Rows from block 5 of the encoder of a small masked image model, named by matrix and row number. Rows with one number within an expert belong to one neuron, the router's apart. Each number is 128 + 24 x the weight over its row's rms, rounded and kept within 0 to 255. All counts start at 0. Numbers have three digits each.
Before each expert's rows are labels from the 100 images, of 14848, where the router gives the expert most weight on average: "peak at" is the part of the image that holds the peak. Only what is clearly more common there than usual is listed. The data: photos of plants, animals and fungi (iNaturalist).
# router: router (encoder.blocks.5.mlp.router.weight, 16x192, trained with AdamW), inputs 64-127
# up: expert up (encoder.blocks.5.mlp.up, 16x96x192), inputs 64-127
# down: expert down (encoder.blocks.5.mlp.down, 16x192x96, transposed), outputs 64-127

# expert 4
peak at: bottom right
router.4:089116084116143112166129154160128127108106111103157128107133142130122086132099124174143147165149094163083110131144115107112105188141077147124114148151150176103142134163152162114115113157083142
up.0:150149127104103117084158137135124107124134030111146136121105135106100135105154143106106125116129115126119125154139151144139113054189149140129124134158147088156141131173142171101128120088131137
down.0:139147125125128118113089112115078129119078108108138168198127152086142126155120142135089129124177139106121107140129133116096140133093177142129096141094150081192180114117152164143123143153151122
up.1:127126163148109132109127126071108085146134099168140120132116117146146119120111127093102129099111142163174062109140119132129148112144167120074111122153179157133079128116113151098116146164173122
down.1:159107113105108152098121117160118130139152166148159077119121112139163127157134130135133095134158134143091138103134175136142102145128151119146127105148103133091137090131141102101146160122137164
up.2:125120126099159133036120154109097121142152072123136142107140135135115086071109168127136137097133163156166150134155146157122147080138178142127109135135125141115077145117096143097109110132130100
down.2:126159152147158148101125125175131152118103128082127153145103113104143110086127110132095095137123141148158098131121110149121149116149111105129124101139183136166114179100098103136131152160131115
up.3:170154130108129094131146151090091132136141075132136104124116128142105136168156117125139152103158111181101124102106161077129111082102168127138136146129115147151108172135121143086125130153125145
down.3:115124121149104127119147123123131135112120164127130095101135108117125107171153115158097128129154081157150161176138117165140130155127139128136146144119163101138153096151090167115139151081116093
up.4:150151149107127142129169134117120137145159074129170114131142122124157168105092115088107136098150135137143151120119115138136145051159186115117142130122165088118117092170105132087117119113150093
down.4:144144127106125122162168089122122143083122130151125102158092131141127113134090132157173102144112114128122118154131121141152086132100105113152169177136162167138092113111131130120127150124137162
up.5:109117131164097131100103128061112127100119057165110089141129158140118096113107119114147131118126160139150160180136075128113127101107154122137108138142103098139117148183128150115145124151139133
down.5:163134089138157131144176073155119133122095117128115129121136150099107135135170164138131087129095132113163149121137181104132118146104123144193133117136118098080147134117089141106106120081187145
up.6:125110084124093119146149117098090141109134066136115082153156127140155127150157123122176147114119124129155156094092152108114123116159182115118115112172139096134104098141133123139125104120132149
down.6:132147130128146107105129160151151139126119115125131139117058114148156146166097117140167144102108096100113104090141098144161119155126191133110126127146192103099135135145094153148074122103141080
up.7:146131160146129098111174127102115119149121039120123100136111151130121106097142098092162139156160136166117137116095145079132130111119159138143114091164169106166139123154147103128160153128118106
down.7:174105132166138101104125122089108115139137132149129137095186131140105076135130110091124121117128182143133129133107116160124146137147096152134134135120127127085114113151150132091127128147155164
up.8:175135154137116119073126150102122127112137023136119127086132147147127145128139129109112100141170132169132131101120134159106080047135194129123157115126155106134115141169117151112154110093134101
down.8:139186151092139128148072120151114123185075129138099138127137145136085129117099138158096174113133154142137145087117171143145128130136156076135141169107088140159162141113148134135151108101164143
up.9:132129119126134158107095121087144116153108029131131184146132135099117111143164163121122161120153185167151154136156130116120086059100138123149113108120132115134147110147110157109159134083133109
down.9:166079115127147152127104172150124165126136116111137132088099153124162174141140110145136152107142127115092115170131136098147079123137146123113184114109133137147085143120140166113128119144099154
up.10:158138109125114156133130123078114154133128002110128151139118144120123133140155135115110152128120156171155137124109140129131106031101194121100100103135127098132102104146132144100139110102145118
down.10:132179134102168165106141110139124120119158159127128137158111105109135139155099100119130093083075163131160133092103156116140140119132091167106139170116151092117147090132096116135135137104139135
up.11:175163152134120100096149133081130141151098059161119139124128126096164170144117140125114113120157138156135116152111133103106138041133161115124136130140159115151142110154124150100139095142147119
down.11:089154143098133121123128134145070101125114182122128144123112119121114161179123112164119146160104130135101125130138154113094127131100087084195118097135112132156091085121123127101144139170139125
up.12:165137141149102089106107122096133127144116045150114143137175136109101146103112183109145161127158151123155104106101099127124140112124123159105104125133126131144096075166197134107131116152136087
down.12:130131171126123101151124127125141113075111134158114142123138118110119146165083156130202140179124101118148175112087100152124132173129123156127124097138125117145116113107201119105123098113104117
up.13:149139203136106123077134140122142144155128074134130104089149145163151148156138134136086129138141130137159139127135098127105171088133183112117110143124156106126104161192122120083128105139133117
down.13:130126185157129168119125157125094106118086173092157127100121111139112102110124115120145114103175120112110124117105137134107124128149139102173148109099186147129117094127098151097106172141157093
up.14:148118123116107114124105133086139142127145097149119143149133154126121101089151099121134153116167119130165131121125113129143114079101163134084130115163187117133110171166137149125135150121079091
down.14:139132167113117133089115149160118147125161127105140162156082067112144122129114157112109127115101135126112169071122153138142068110098100157159171164094110151137125149174161149131128130097132102
up.15:139100134145123119126100163133124169157131039130147110153152109079129119121134128115114148121144122138151128105141063113143137045111174116140130123143174104154112147129135148077145147111126122
down.15:153156096125116084145167113146193168113106137115117104095112099142156095105173110131095106136114141106114146120142184106120173164131146122137138140085140128144139153105162118150111159136103122
up.16:178131120117099139113067155075118150110137036151126090142102135157113137140123136108158179162126115158151113115127141121096117071133201129102110123107146152130138106135096139107149116128112122
down.16:113147157095083127086130164114117137140138150139098087113125132127132108150123121157141170138132084114154090146132082093122101126092130125128134137076109149167145154145116141112133143133127121
up.17:159146116149144120089125135084140118124120000141108144138132150118128142120120114120144131130118110159101142123128122138122132019120180136138125132131152119147120125178130137112129129129125123
down.17:130117133108121155119142107121129114148126147141076114136146093080136139100151131139159172129105137155089122097132150098092112109090170169136157160136115116086133129119195123121120135157109110
up.18:170109136113100130101125116086138127124149066116088140129169123146138115132111130149096139107130142126175143152117116102131118059166166140112151165139196109140121148153162102133139123136135115
down.18:145157109114123077112117126107106184099079164129097144113133092093128133154167144122141117125092096184186125084171129122106103089121114099123150142115157147141150141126126139150157143144131100
up.19:164091082164093120145154157115158128136136049108108090141124144118144144158160101132121082135131113134139113150123108106104128081151174104096091139148189100137113124120119130132122129096105129
down.19:111089132123103131115106144143164138096145141125077129170118175125122125133127101123147121107165123140114118099137107118080141148082139104120079108143163163155118132126117145132151143117137143
up.20:163146105120123118092132124107161168130122066115178152111116091130096177141145083106143144127111151164131173144103130144130100082146173126131129145170172112114139087131148126074113125086149164
down.20:112156126123154107074118085182169114133108125110110124141118130100127158131112139084140070173135125107117122149116152140114130158158111131125106146135136088127136095135120122100129133096123113
up.21:138147195155110128079132118114181101138146060107128140161124158110147140097100145098110122130122094165110155115119133122108114082102132150131145138105126113164141143165155151117117127166120067
down.21:135150098192107149149149120171140099121139153150152098163133142115178119048123113092129093112128131153104110160121101126142120113144105114109122192134133128090127140133109131129132129146090110
up.22:163114153127137129108161131110125130134108073133173093136134139107168149120128124118128130118109122146096095119125130126119073088126174118126180145131174099123145129184141136109127159141111133
down.22:133151135129120087150131162141118102113116124135148154092128145133132128114141107128158156130150141109150129095122154128157136103092141142129140075153165109160141042166178144129133120128132104

# expert 13
peak at: top right
router.13:104106084116167132187113152109159116108146124142121143106088111121102083132150150178140156144087109076107146136129103145162143172129082155111111138100132123133130146101144145107088112161093185
up.0:137103102142161121123134154130126134135174050129112111152182158164090124135135154126109145116117150124121125118163145155138129055131165155141141148162122128164143141162110188108108158066144140
down.0:164089099136143153107094154109069104135102129116107098114147160149106093113120100155106199105150124160151098163153104132125108157151156107112123151103160112170109126121106121122088127156163086
up.1:162125120139118109133114147109092205121101066095155153133109141107138124160134089115133167128109117183121095118145118139152113068110166135109144137132116120178136131149130180102137111147173121
down.1:130165127136158117091123115111060145109128133105120139160132113101138142116142126117093157111134124142093100155159100141118149145114165155107167143133140154149125093154098137071059103139173111
up.2:131106108122133155107122126129105099122150086125113152143099139110115159142097119117125123146121141116119108183154157146128104108132214133168151132103149117134091124133134138124147150101133088
down.2:092124167128132131130169102122130109091113148080116117133148145123134165114093115116132132162169149147135117129134123094160130157102122140127140121132105126148148120170091105105171122168093124
up.3:136101125103119119104135112128142137141116038096116119132130120119109127111146127119177116135123112186106170146128107113099113110128153097131123082113146090129120093146193108123123141110117115
down.3:124155127114110078072081085113151118146118106118089127148161146126130103120163138136136119113155146153120136080137139125104149123134145122094101142121135127131142090152189132122115124113124123
up.4:161139152155123103116130125116173149137168054118151113149138141097108149123148158107124078132131161106119174150110134100136171085123175139118114109129122143141128133180159114155122150129137127
down.4:113147148115082131107109121094142121161149157171149106105161104140159126124115147119148110061136187134155123156147148088124137107135084151062125117131124126087135141144145115121112130127126184
up.5:172118140139120146141149173126090090122108044135112109123147153110135148109121123120107100147116127131112144130104099183178174077110170170142122130147130120144141145177144140160157132140071130
down.5:188127129131181111165174120105093118141113091144171129114147144119144139118161165132109127183121145107135118152095122169137138081139125133148131119134123125104147167119114144113120109138133164
up.6:125098099135141108072136105088155115127118059116134119116150127142118125136125137132144133109124151139149149143124109153108107097122191126150144108147181095131120105144146145134124117073143136
down.6:126148133159118117087168120107177060126137119132125125158145145126149099102132116120204088131101170119110133150136128169132137097130135158123120125099142104100115100098127161119133124149117168
up.7:088096120144120137080139133119152136107131071114126096144144144124112146133135141141089105159118098137102108131088141124097111075135169120095110142141187132106131133149117120107128126149146112
down.7:129144076167116129102150138103108079119106174112094085107150151122103143120123097157143115139114116146176134109118135142084100140178134116184084186135137090130148099105077152084110101127103140
up.8:159118154122122084091128121092108113116115054155146161127114113142094164163108100140099102145127145140156188192164165139125150107121164153127131131118129111115124122142072145144105140135130165
down.8:147161145118129099098104133113147120136100112124122111122118129185126136156143110152126128115116146174088136133140133143112121131109141110139140165093121119112103115107131123092131163171099131
up.9:118119145123124137087160085132119145173135018128109131158154125131139129170143150129150125127123106167143125139122126129122146093128180117160131100144137087156124111161144136119129151158116112
down.9:101135153101127134129122144129138104148121158105124115171153144118132104132110136088106118137116116110084119095130119097164068105106153099119091159108141157148132122125157117158157158151105089
up.10:139088131141121129086149117108127131131149067122147137139117099139112144149122142136107137136130158179116138090160156122132099050126191129138129135113152109136102109158114143127158140086126108
down.10:120120099158147098076122151134122126156099127176142119109155148162097096146066120126148189115106108156143103098142166132130100122096106117134151105143106130163099141132151158158125138157118129
up.11:152118132112103099114129114070139149127149002105134136123133115111111133138135117129120132120122157152156145130132118139110107048147160104122121135148135104117120106179118132091153121125142128
down.11:130111111111156165136134137111120113123112124153172144088096135118122145175129124155112190141113095116117127157128102135143135087158152101148095160117136123093103149140114150156160124146097163
up.12:146157116131105131083136149098116105118122085140126098110140113129145135124154096118126086105141119163151142104125170122136138079111185114106127109158167121136132132148130145117146109116151098
down.12:161117160122123124127126133099145178126129125164149145126163105119122153158124162091124182138105130132130090145162124134135089113155157132075132157159102130121170135137148093113159088151142131
up.13:149146148132075116085113145086139174110098069175131101135123111147110176140130153087145166131125186155159140140150128111138135071145168146103110145147163077177128127114143140064152128129130126
down.13:139158150116129150138125134137135129114119138151098132132111126092136158127151120101146073096160126132097145126083117120113174108163099122095114129128160103151049128145131127112097145129091153
up.14:166141127111101107105119142090140136112163000139116137144133128137099134126122124120137145121133133154121147107141118139124156040126209104104130109138171118178135118178132149115139145112157105
down.14:089145140101101169083137188149186143117145139161121131141114152155158130076134126112174110106165128129124123114129120164165146121132126112074135101118133137147133115131135153136111176092144116
up.15:193162107142087126105157134111130138123118028137124100141123182154142119164144118120113116142116135137157100158081141134101124074134152117129156090114193102121120147147155147129139140128127125
down.15:123161130092104132095112114148122144145121119151133091135117098095176157140120148134119090155103123136126151135128125109112122164066136159097137135090135154117100170125148124132118133095132123
up.16:187131131126099098108144146066134116150151044152094108153134125119118139117136137107128116129123152174140118130120107133092134069131186116110113099156161105112117120167146159092113144117118106
down.16:116121085127128129122129106133138167134106132097098098148173148109127119139113157143144169141094138107172120115125103103082140111115129114131077096134117126148141101113123115077120099094158119
up.17:150110121157149119101109129085123161123110000115125123142138165097103110097150106125108112128152116146125119141119110143094103046137189139143114130121156095151132148168119150135141173120127124
down.17:143069116134148116085142167150141176137118144104118100133135113119127088088094143153150152075088094115117119120137120151146142136147144122116111149134106151107147094107131165116129133135104117
up.18:162125129148140126102157153068124117151146039144123069154132138138135150117140132122118090145123163148128149119086146106110126055124175147095107115141156132145111138159154129153127126168140110
down.18:143107128131124093107165127141144143110109132131133141089124105101103089100149152102126129146149128167150114114105149140157126163134093112138119121139068110111120146192158150122125119152066140
up.19:123136122098117141066117151112154097138091045156140105137118137126137129152109124129135153126153121136132149117145127134134143051159172099147157174115182094126117118130115109105174173132143130
down.19:162097131099121132123124182119117140129110096157130135133109131102145122159144074096137139137095103089119161128146095133151135127153096151116174171136159141133127153139143095108095097141132126
up.20:124143081108131130105088117115105142159189058144125122177103145148109084119134111137135105103141112159101155154152111139126133088125171136163142160148199142137106123165132158116123148128111122
down.20:126160091144123129104129128093169145150166101110119143148125150160126099101123151159160167125131182106112110098124121124160152136098154171091107123144143093144121106121150118114106087110107111
up.21:134141122144082148114162124100136079119155064140124087109132133107114158127154114144116110167089138136129177122125104111132107085164137137119104137140146119142120140164154103096138138129113119
down.21:135084134193126141136132115084123086086183114154126116121177130105123077086134110126114118133123152139134138141108119118114115138150105098148149152161148112140139139153105105115127118098166130
up.22:155148105120158121086094137070122101119118048131125118135140137161088136169131140159108156142168078155160139135149098127107139039084141140111078109138138132122154090151137143103112158125131120
down.22:160079133112131164113149104128165148136156135087129158171145115124144107141105126119125104145133155144141071136124128146135078166106130179115104114130109098138119135127130130125124154144156120

# expert 3
peak at: centre
router.3:095117095112141153183116153151144124107113110109131129102100138122114115106144146121128175151147121152134121104113103113122081144127069131108102129099148151135130158101150067179077116147123116
up.0:163137136112110107103161130110114164128124012123138154143121124120107161154137141124148128136153135149149167140126124139109111059134165129114118095144139093145112098167123155125140138118123109
down.0:107159122104100163159101149135127140154157153149125123145103144121127139148178167115124091182127132112141187122112133091136125097116151130148140088118106172152127127113173093124124102152151151
up.1:089121152141121112071142164130142138110131080118156130137142134154072166125123167137114118135149148145142135116123139156120144078164171100094119124117135129155131105158115185108153123123172108
down.1:071130147138145120148174118143163153104146141101127151160137112134117167137134093119101153081092168133141102141127164088110141145123135103140125118097128120155105145133102147137133139182143123
up.2:154140159123136110077166129077135141119139020148149128133157109163112148089134084133081149114097110165121166160155108139128147085122163104116131138103143122140101143157114159116104140150147139
down.2:099149112107115120164133122155143121174131118106113111126114136130127112095147146140108104103134131129115124131108136131113094107138170136162090079116105108108115142165109110139176092133115143
up.3:157123106138120128128106151101131146134122038137154148095089170139137132136134136118163170172126185128143125154134111169116105052095158112115106119135118137114112114122143151112136119099149178
down.3:114122082139104106142122146082102120144121155160134127105126124122142100115106153097158126111159128118135126088129128126115117137129154115164115102108114114113100082154160181134132099158090147
up.4:154106109142093128079149128056129119135127008124131103128121131137144132122136110110113123117115166157155123135133107102123138055137179112114147127138159099141107134173128160101147156127126111
down.4:074097158098144114101080114155119109106122126120134103143119147125106112149126188137147108163115093121089173128163129170118115111100126096146093137085117126136117120167125108104148155098126134
up.5:175119092162127120092071156126108121144123069113148157152111169148106145155143101128104068166123132138121120133128123129124123070148149099131118169108171093114112105132124155121139132130142144
down.5:184156125137118103082135152139129115124133144141132128085113153132076128146177163136131117127123101143089159112155178117142149084089126098140128121106126148140128116150178154122124092142146154
up.6:154138099123107085146126125108098118150153072103156150154187105150122106104151133097115156090109137178115111134172129099104106060110176148096167113122142132150129105127134181113153109172147144
down.6:178137125130159113127155149144147090143124133131139101140157089172141112090106159076133105065132107158105154113134149173104127114143133139159148103143164119101117100164140145137136091126138152
up.7:155126149118155102104097119132137143116104046132122171120141122133116140110152117109106152099161154149122107162115133101154118066126146166113141113152136158167126153131134116101139140140111113
down.7:142141174143155147123147150090127154100136138146139152108154149124130085063128118094146142103160141145100114146106108106135111144134110129144083114149170148102101156156119142116110176143123085
up.8:135113117126104130115103153118130150129092018130092138132136145134145128131152114122128145090123132142131136122135126115101131023127179125125130109118161099160132137136124148138152135142110138
down.8:101149168110130127128165157160070098131093120168092133121120127112139151197147123116157127111109134094123180085144112136132129103130117077109132157086131101125111123162132144161129106167118167
up.9:151135120117128107102129173111127122122119066126113095088151139163149149163116116130133128108157174162149110094130111108119155068141175066097078125120174087130097127146133149129136139147113112
down.9:089138139133128118126163144117143170162110137113105094152168098140164130091139152118109131138148132157131131147146098108089135111133161144097135133132111128143128149133157125139122141133117148
up.10:180148124148140138087118110084116087139131022143140121145128128120143146125104115124092108126127155126162110109144133129139150074145146142131100159100180141146100144159140113100150127110163081
down.10:109111147090146137151093109128150142128124144147103154179139162129053112145184134131137166128111137132098142132137114099132106159114165119102131085121091127133110104125154117126149106125184135
up.11:153148117132075105087142161090111143130131067124128115107179131125117121133107136116138089105156164173112169130082132083124164068141198110083153123133124115152119153164185150116136115162122106
down.11:130133132107074144115155156109141180132124111155132139130112144155099122147136088143114116161107122119167154185146162087162136166122119115166149110159130152098168130127141121114108125090150170
up.12:138137091149139118103125123102149108103113076123139134114160161123097124168128089132131169144146097146152153085112125133124050051113160131124123143122142102133129148166157096133167145093155134
down.12:115160122113155134145098132164128151102116112129180165145120132132085128152155142132095140124124113095138098130148175113125103091161089107085131123100168150128121178130121128118111107117132188
up.13:136108141133134113027130137088131125150119064147123085105127116164121127128106119087140143137140150157098139097125144143135144085130168108117127155101136131105109103126162166090104114128132141
down.13:163194119111103123151138150138154141133114104129115172122143110117178170108164110084126085117111119113096140115158117090138177129115179145150139107126124145132120126122199126132094108113127124
up.14:149128120140119135123113146064148123163107065124136109152128153142090158132136123102167142149126112136147132155095127100139107069131170124134100099122149139156112099110138157134141148136136104
down.14:107122121085171124161172162168114166114121160135179110126145146130158168162127138137133140138143104130126126111122099174118107115084157141111162108147163139122117145113139136124100109170131104
up.15:168137077137110104101116121085107131140128036117145118116136140124131131129131132142139127120129130121146132124115139145085111078140166118107092123127184125122105128185162162134169153104132131
down.15:115140128098133123114174143110095110156165128162137148139116146125134127178128100125130085123143113124124116101126172139123135149073097135144099149117151116160110134122101092151129111108118144
up.16:143116125114104124101112151074125121115143021122125140133123132149107135121142094101127158123142134168127133122135121116117126029162196123128133143135157106143129119176122158104134138152123102
down.16:076123122120113144130064112105068161157125128160144126163134131151120100102133143116139143138154113147154103127124127134128126165172140125136150144129125149157097136091111148139122136163104161
up.17:151125143131108118095135132089139154125124000108116146130131134125112131119144107106121108116125130141127126148119139139100133024143192105129124142137144113129147115169106140120142137132118112
down.17:108120151100118125126137125167156126161120121126151121142113110094141135114115156114125074113168094161089148130086101130140161133070143165110123095126146138154134123153181130161151136135111160
up.18:126097150141135110128149121129150122094143052102152145169124129115148149118139115149125094109165135178086117140089131129093147019137140113131127121129152129135140108171138148130141136117149118
down.18:153101098129119143120104092132127112119132103099122180120168144125092095091128137099108130147174106161144134107101092127108144119152149131106101133103104142179126124134132140134130127130139090
up.19:143086105148135135118144130116164120072121034126139153122113122115122166136083128125106167138120099164132132154128120132127111097156138141144110167165155127157130131163125167118126115156128122
down.19:117139155130087158111154112109162149133138131110084125152148136109123150127111141136178083125111120096113115085104147111098153133118121107097137101168143142131123121127138121088113126103158118
up.20:112117121112126094095113158104148154114156070087111116183182113135127163147111122120121172107157117150135137159099092147092127065112192110118122107135212129187104122142121131104162149128164120
down.20:084127109115141115092097124183118129115107113108135156176122145132073143131119136146132158122127113141129128158127168147104105125111135125160140155111162125134104142118163130161134107176168107
up.21:158127125163115174089155128110127106131114037132131109131081126138068122154120153142117136126106103160142145152167130164128146054133162116134163137101171142107153111127100172126108113133156123
down.21:141110105106115170115100125126102164132137139107135118142117097117186118132109086091096167133122144122131115151109133113149140119121119146129085119104101099106151129110148152120132139110123151
up.22:147122164144097104126094141114136097110136091139075099126105165132100138116129168107096099158172143142145160098097113166098120073126158158124092142151138189153141122163128141094139155074128137
down.22:170147125146155143075076101132108124139118110110069147138163170163088091107135121163099119153116111139122110103133099116113132143102143122168128151075123128115123131146133147167157144137116142

# expert 5
peak at: bottom centre
router.5:117102124103111110153107130135137107105143163111170165146134121111176099117151111170131157163072096104115089114117088166176130147130094153137116133157159108141127131102138125117100119151097122
up.0:140150118145100128123091194112103137128122086117130186129121122131116173157172106105111123111158129163141125129091093110152106078083150124127111126127161130146068139132169188118147144135130122
down.0:169126065132081151155135117148108128135127163098100098082127133116135098095108118129157137156125129135150112114118075118114132149116157101153130092117123086165182087153129108167119143149113096
up.1:151121116118116113111123122068118115116165090146119086148143145128134131100147172108157123116164139144177155113141099135124084096134161129098122142179153113150126107163132130068139131071100110
down.1:154100098156165130150106113097089130108117107132155133114110141160139156130111140118118162151125085115128156158126092186151096123149172139153135146145147136136146120114061119126164127074105149
up.2:126108130137120139114139137117103139130118037140135132130143128179129154141129133118161148117097124119125181148147145175122129145193178096131104091142146130148092128159144118119137111102145147
down.2:153119115136120146178164082164125120143119104116158137126128132097150097101158152145140097162126146123096116153094169144132127123135092138184152088181117121142101104100150094186102135108107131
up.3:137144099137084157121155148075159107180111050097125106133144136110133125088139108120135073117129153143152110111103137135082153091136128128147103121151133094152119115107135167119115115085129133
down.3:119128136101088137101132140118147124147161111132134106122150082136116126133118147088103111107188124129106133129139095134126177167126104137071147143139129110085133152123163129111126133150082101
up.4:170064127110113120078101124091114184110145039146137138122100148122140143123133141138141141146148136148106170157106087170128110034130181121090103121133149131098149115158155144090138138142110135
down.4:114135091147129165115142100105112106129103107104160113132175153087134136123151127155117155154070126135115090170148149096104127118154090135125089137120141098166116101085141172137140134100178102
up.5:123126132131116086106137109114138148132158052150157118137133117106127143144120170143079093147118153108134159157140157133102167066109144145114101128113099139098153107172122145115114157146150145
down.5:128130153117163172119142133150087129151137141165151120115088095082095122132138158124143118124087104165145115170168119150129126113116091145125089107144114131086129116150116106131148135100121114
up.6:181159126136115113095112140085111130117135007117112135162134134163101125111149122105129131148165122136118156100132156111113144062155180124112151122162162093141135138150133162110111110114136096
down.6:094127190150153127127139116151136103078144129136140098153155133139092136158124124173133138130122110120121135144137127133122150140118102103130124110115108127116080088113112123109164166099136138
up.7:152120099163128123104121110066118145114130087163148143119170131166137163105102162081135161133103122115123146129128142163104161064122138127110127143112167133122137114153131125139116118128156141
down.7:094115111143128137183100121151138102128143117111126146138159163123146097124150147087124108116102114107105101173103101122127150144107171183139106107122169104151106138146137109127157143112109132
up.8:136156123105095115110156147069130145136160081144167132104124144156137132157149136120137152132155137153135160124163143113116124091151163180128148129140141105132135099135165128097135073131123113
down.8:113125122095100148140173102136138134149096112109119135130087140086123097125129127155104161165123116152113112136137088095112088117122082153169164147098110109121167162106100093142159137101126122
up.9:168098125106113117116129114096103113113151000140143131135121121138109149137120144135118119140139128146140167167096117166103165069157159115118118091149177145139130118176125154121134104106146144
down.9:188104105135090123120124159109167149095087075151122129108086092126154116139092107119143130148121111100135144148138127106115102135137135081142131144104179137146135141075104100121148100094132150
up.10:167164134152141116107155137087133107117149034177133129152102105131147139179125134143114120120127106159131124109139150146103129074154168125109159122148187107167141112161115178155117145109139131
down.10:169115146128147079122135135105111143096098115138122088095097122123145173157117147117092159103133159165146110120132123108170106124124139115153113096165120133163085107168104152099108101140136114
up.11:122136090144119120107124118093152122104086045145120120168148153144141114128120109139121098114138063137168163153093145091115168048134158125122126138121159121128110128165171173147128136144118137
down.11:111098125116127136172062136108148125149163106117116104165123148142119139110095128135128122115142096138184133178098141132139159130126141142159115095114116138134111116127142150150167188140102142
up.12:138088137110106113125153145137132116145158054122142159120116119121131138127162144128102130101151139148137135148190127141135129083120168130104139109155169135144120172203164132113138111140130111
down.12:133144140154192149165130131152090129097104111095127136157138173134150129125100114100158136142126121132143116102124123146145115111124141119148138147178139154127138138128124137154147119107116112
up.13:178113125116128093081127161054117107127115042154146134113116131123091153133111136135098113169156147159153137146139141128119148079093159124119106122135156106110125130139112162108145139114117137
down.13:155099118113106158126090111104098149124159169136095098138138128153104105154104131088153158112146117145117149129119105146178106157097098127164125169107117125117101133109137093110120159151080102
up.14:157112111126115132120123148104134145093145004100120127149150151094101145111117136147135151161170119159165170109149158137103122040145173139165116117123131130143133153148093140137137107113136131
down.14:123074137132136138154155167121171133128114120098202168152092111127097134127141139103111136127155139077120118153147103170093113064112127134139101118091088129157136106146129153124172162100124128
up.15:097172149118134110151162158105054069108158062129139124141155097126144137129063116113129166141135133102104125146096124144123126093144142119120104141101161127166099128152131113093160124092155118
down.15:111114157169074163122151176094139102134175141117108117133122143112107151143098061145170080126169161087148134116128115152116131109139149154140133123117162122119113119108131114150156125124147134
up.16:166142128114093121146074163109111132155160082155086164132119154130115095112185115113153111101145139152113140105127120112140148077136170128103114099126144147155121128148147143163132158115124099
down.16:160171123115121155132135162100121164154125115100094112106111121119151082131134150144132127124121112148117120089113077115138113134140131141105188134126089129138129171128139102143127136142149121
up.17:151117140129114143082167123103164099143086068131136107135100130092149146174100103115147104149123133119142111167080099142093159113096203117135108115150155124143121116179128139122123153100182124
down.17:085101104132124134116146108165139166136162131164134098142114097151133159177078114183115154109130137149138118141114141158127104116164120131083108151128134107098105114136111084138077089140136112
up.18:141115133132129125071148117084135092119130000143117127139117140142114149147146157125104146136139133163128141104136144143108131021109184117154123133141164093142130123165127149101155116128108109
down.18:129146130149135103077117112146112136161092134118112134115111135135106138129119092131113107135151113126108126116141153160131150121149160111151140154108134126123094147096142123129120142204112105
up.19:176154105101133144136138127134133147119118068089147149130142109127163144144136129123100117146088131120134122157130150123094159085102165163115106121128145096126111134147162150144140146167161130
down.19:170096142110133134192122126124161125128166164130134134152156159103146098086097134164137137154128122109118113128106115125157131136107134162123149139160121156122161151113125121170155097136081100
up.20:130095134106095124087124145092135136137168060147150131130159089135109128129129137115152149112147138171125138158141140115134127110114181139083141100128157093140119127188140120095145114120150143
down.20:162121114171108130167090129133079129110131117127086146119155099121104145140104128158141148139062195112131120152142121136122134137138131157144090122124153103136126091124115115132099174118122112
up.21:178125124139132115135115153108124103120121090102153141118153140134087162143129131132101121127146130160185115112127118156117128080118141148135088094150176111162097108142160172139131108190088117
down.21:103103132128164095138137122143169111110112110110100164147165106147125116103125149094093137152131129122107129136145125150136112124161114141108157123120151128142182176104126140112118111115098120
up.22:139104138123096117082103149115149126163139077115148115129101147104097125153134129129101144147149126154099120122117096172137141025089157101138060151099151080170119107155146165111136113136148101
down.22:109115128153110158134112117137143125154136082113159125149093112104117120139097100113155149109128137133117132136096087110135152092122134117112112113160152091178121133180110126161143182138082093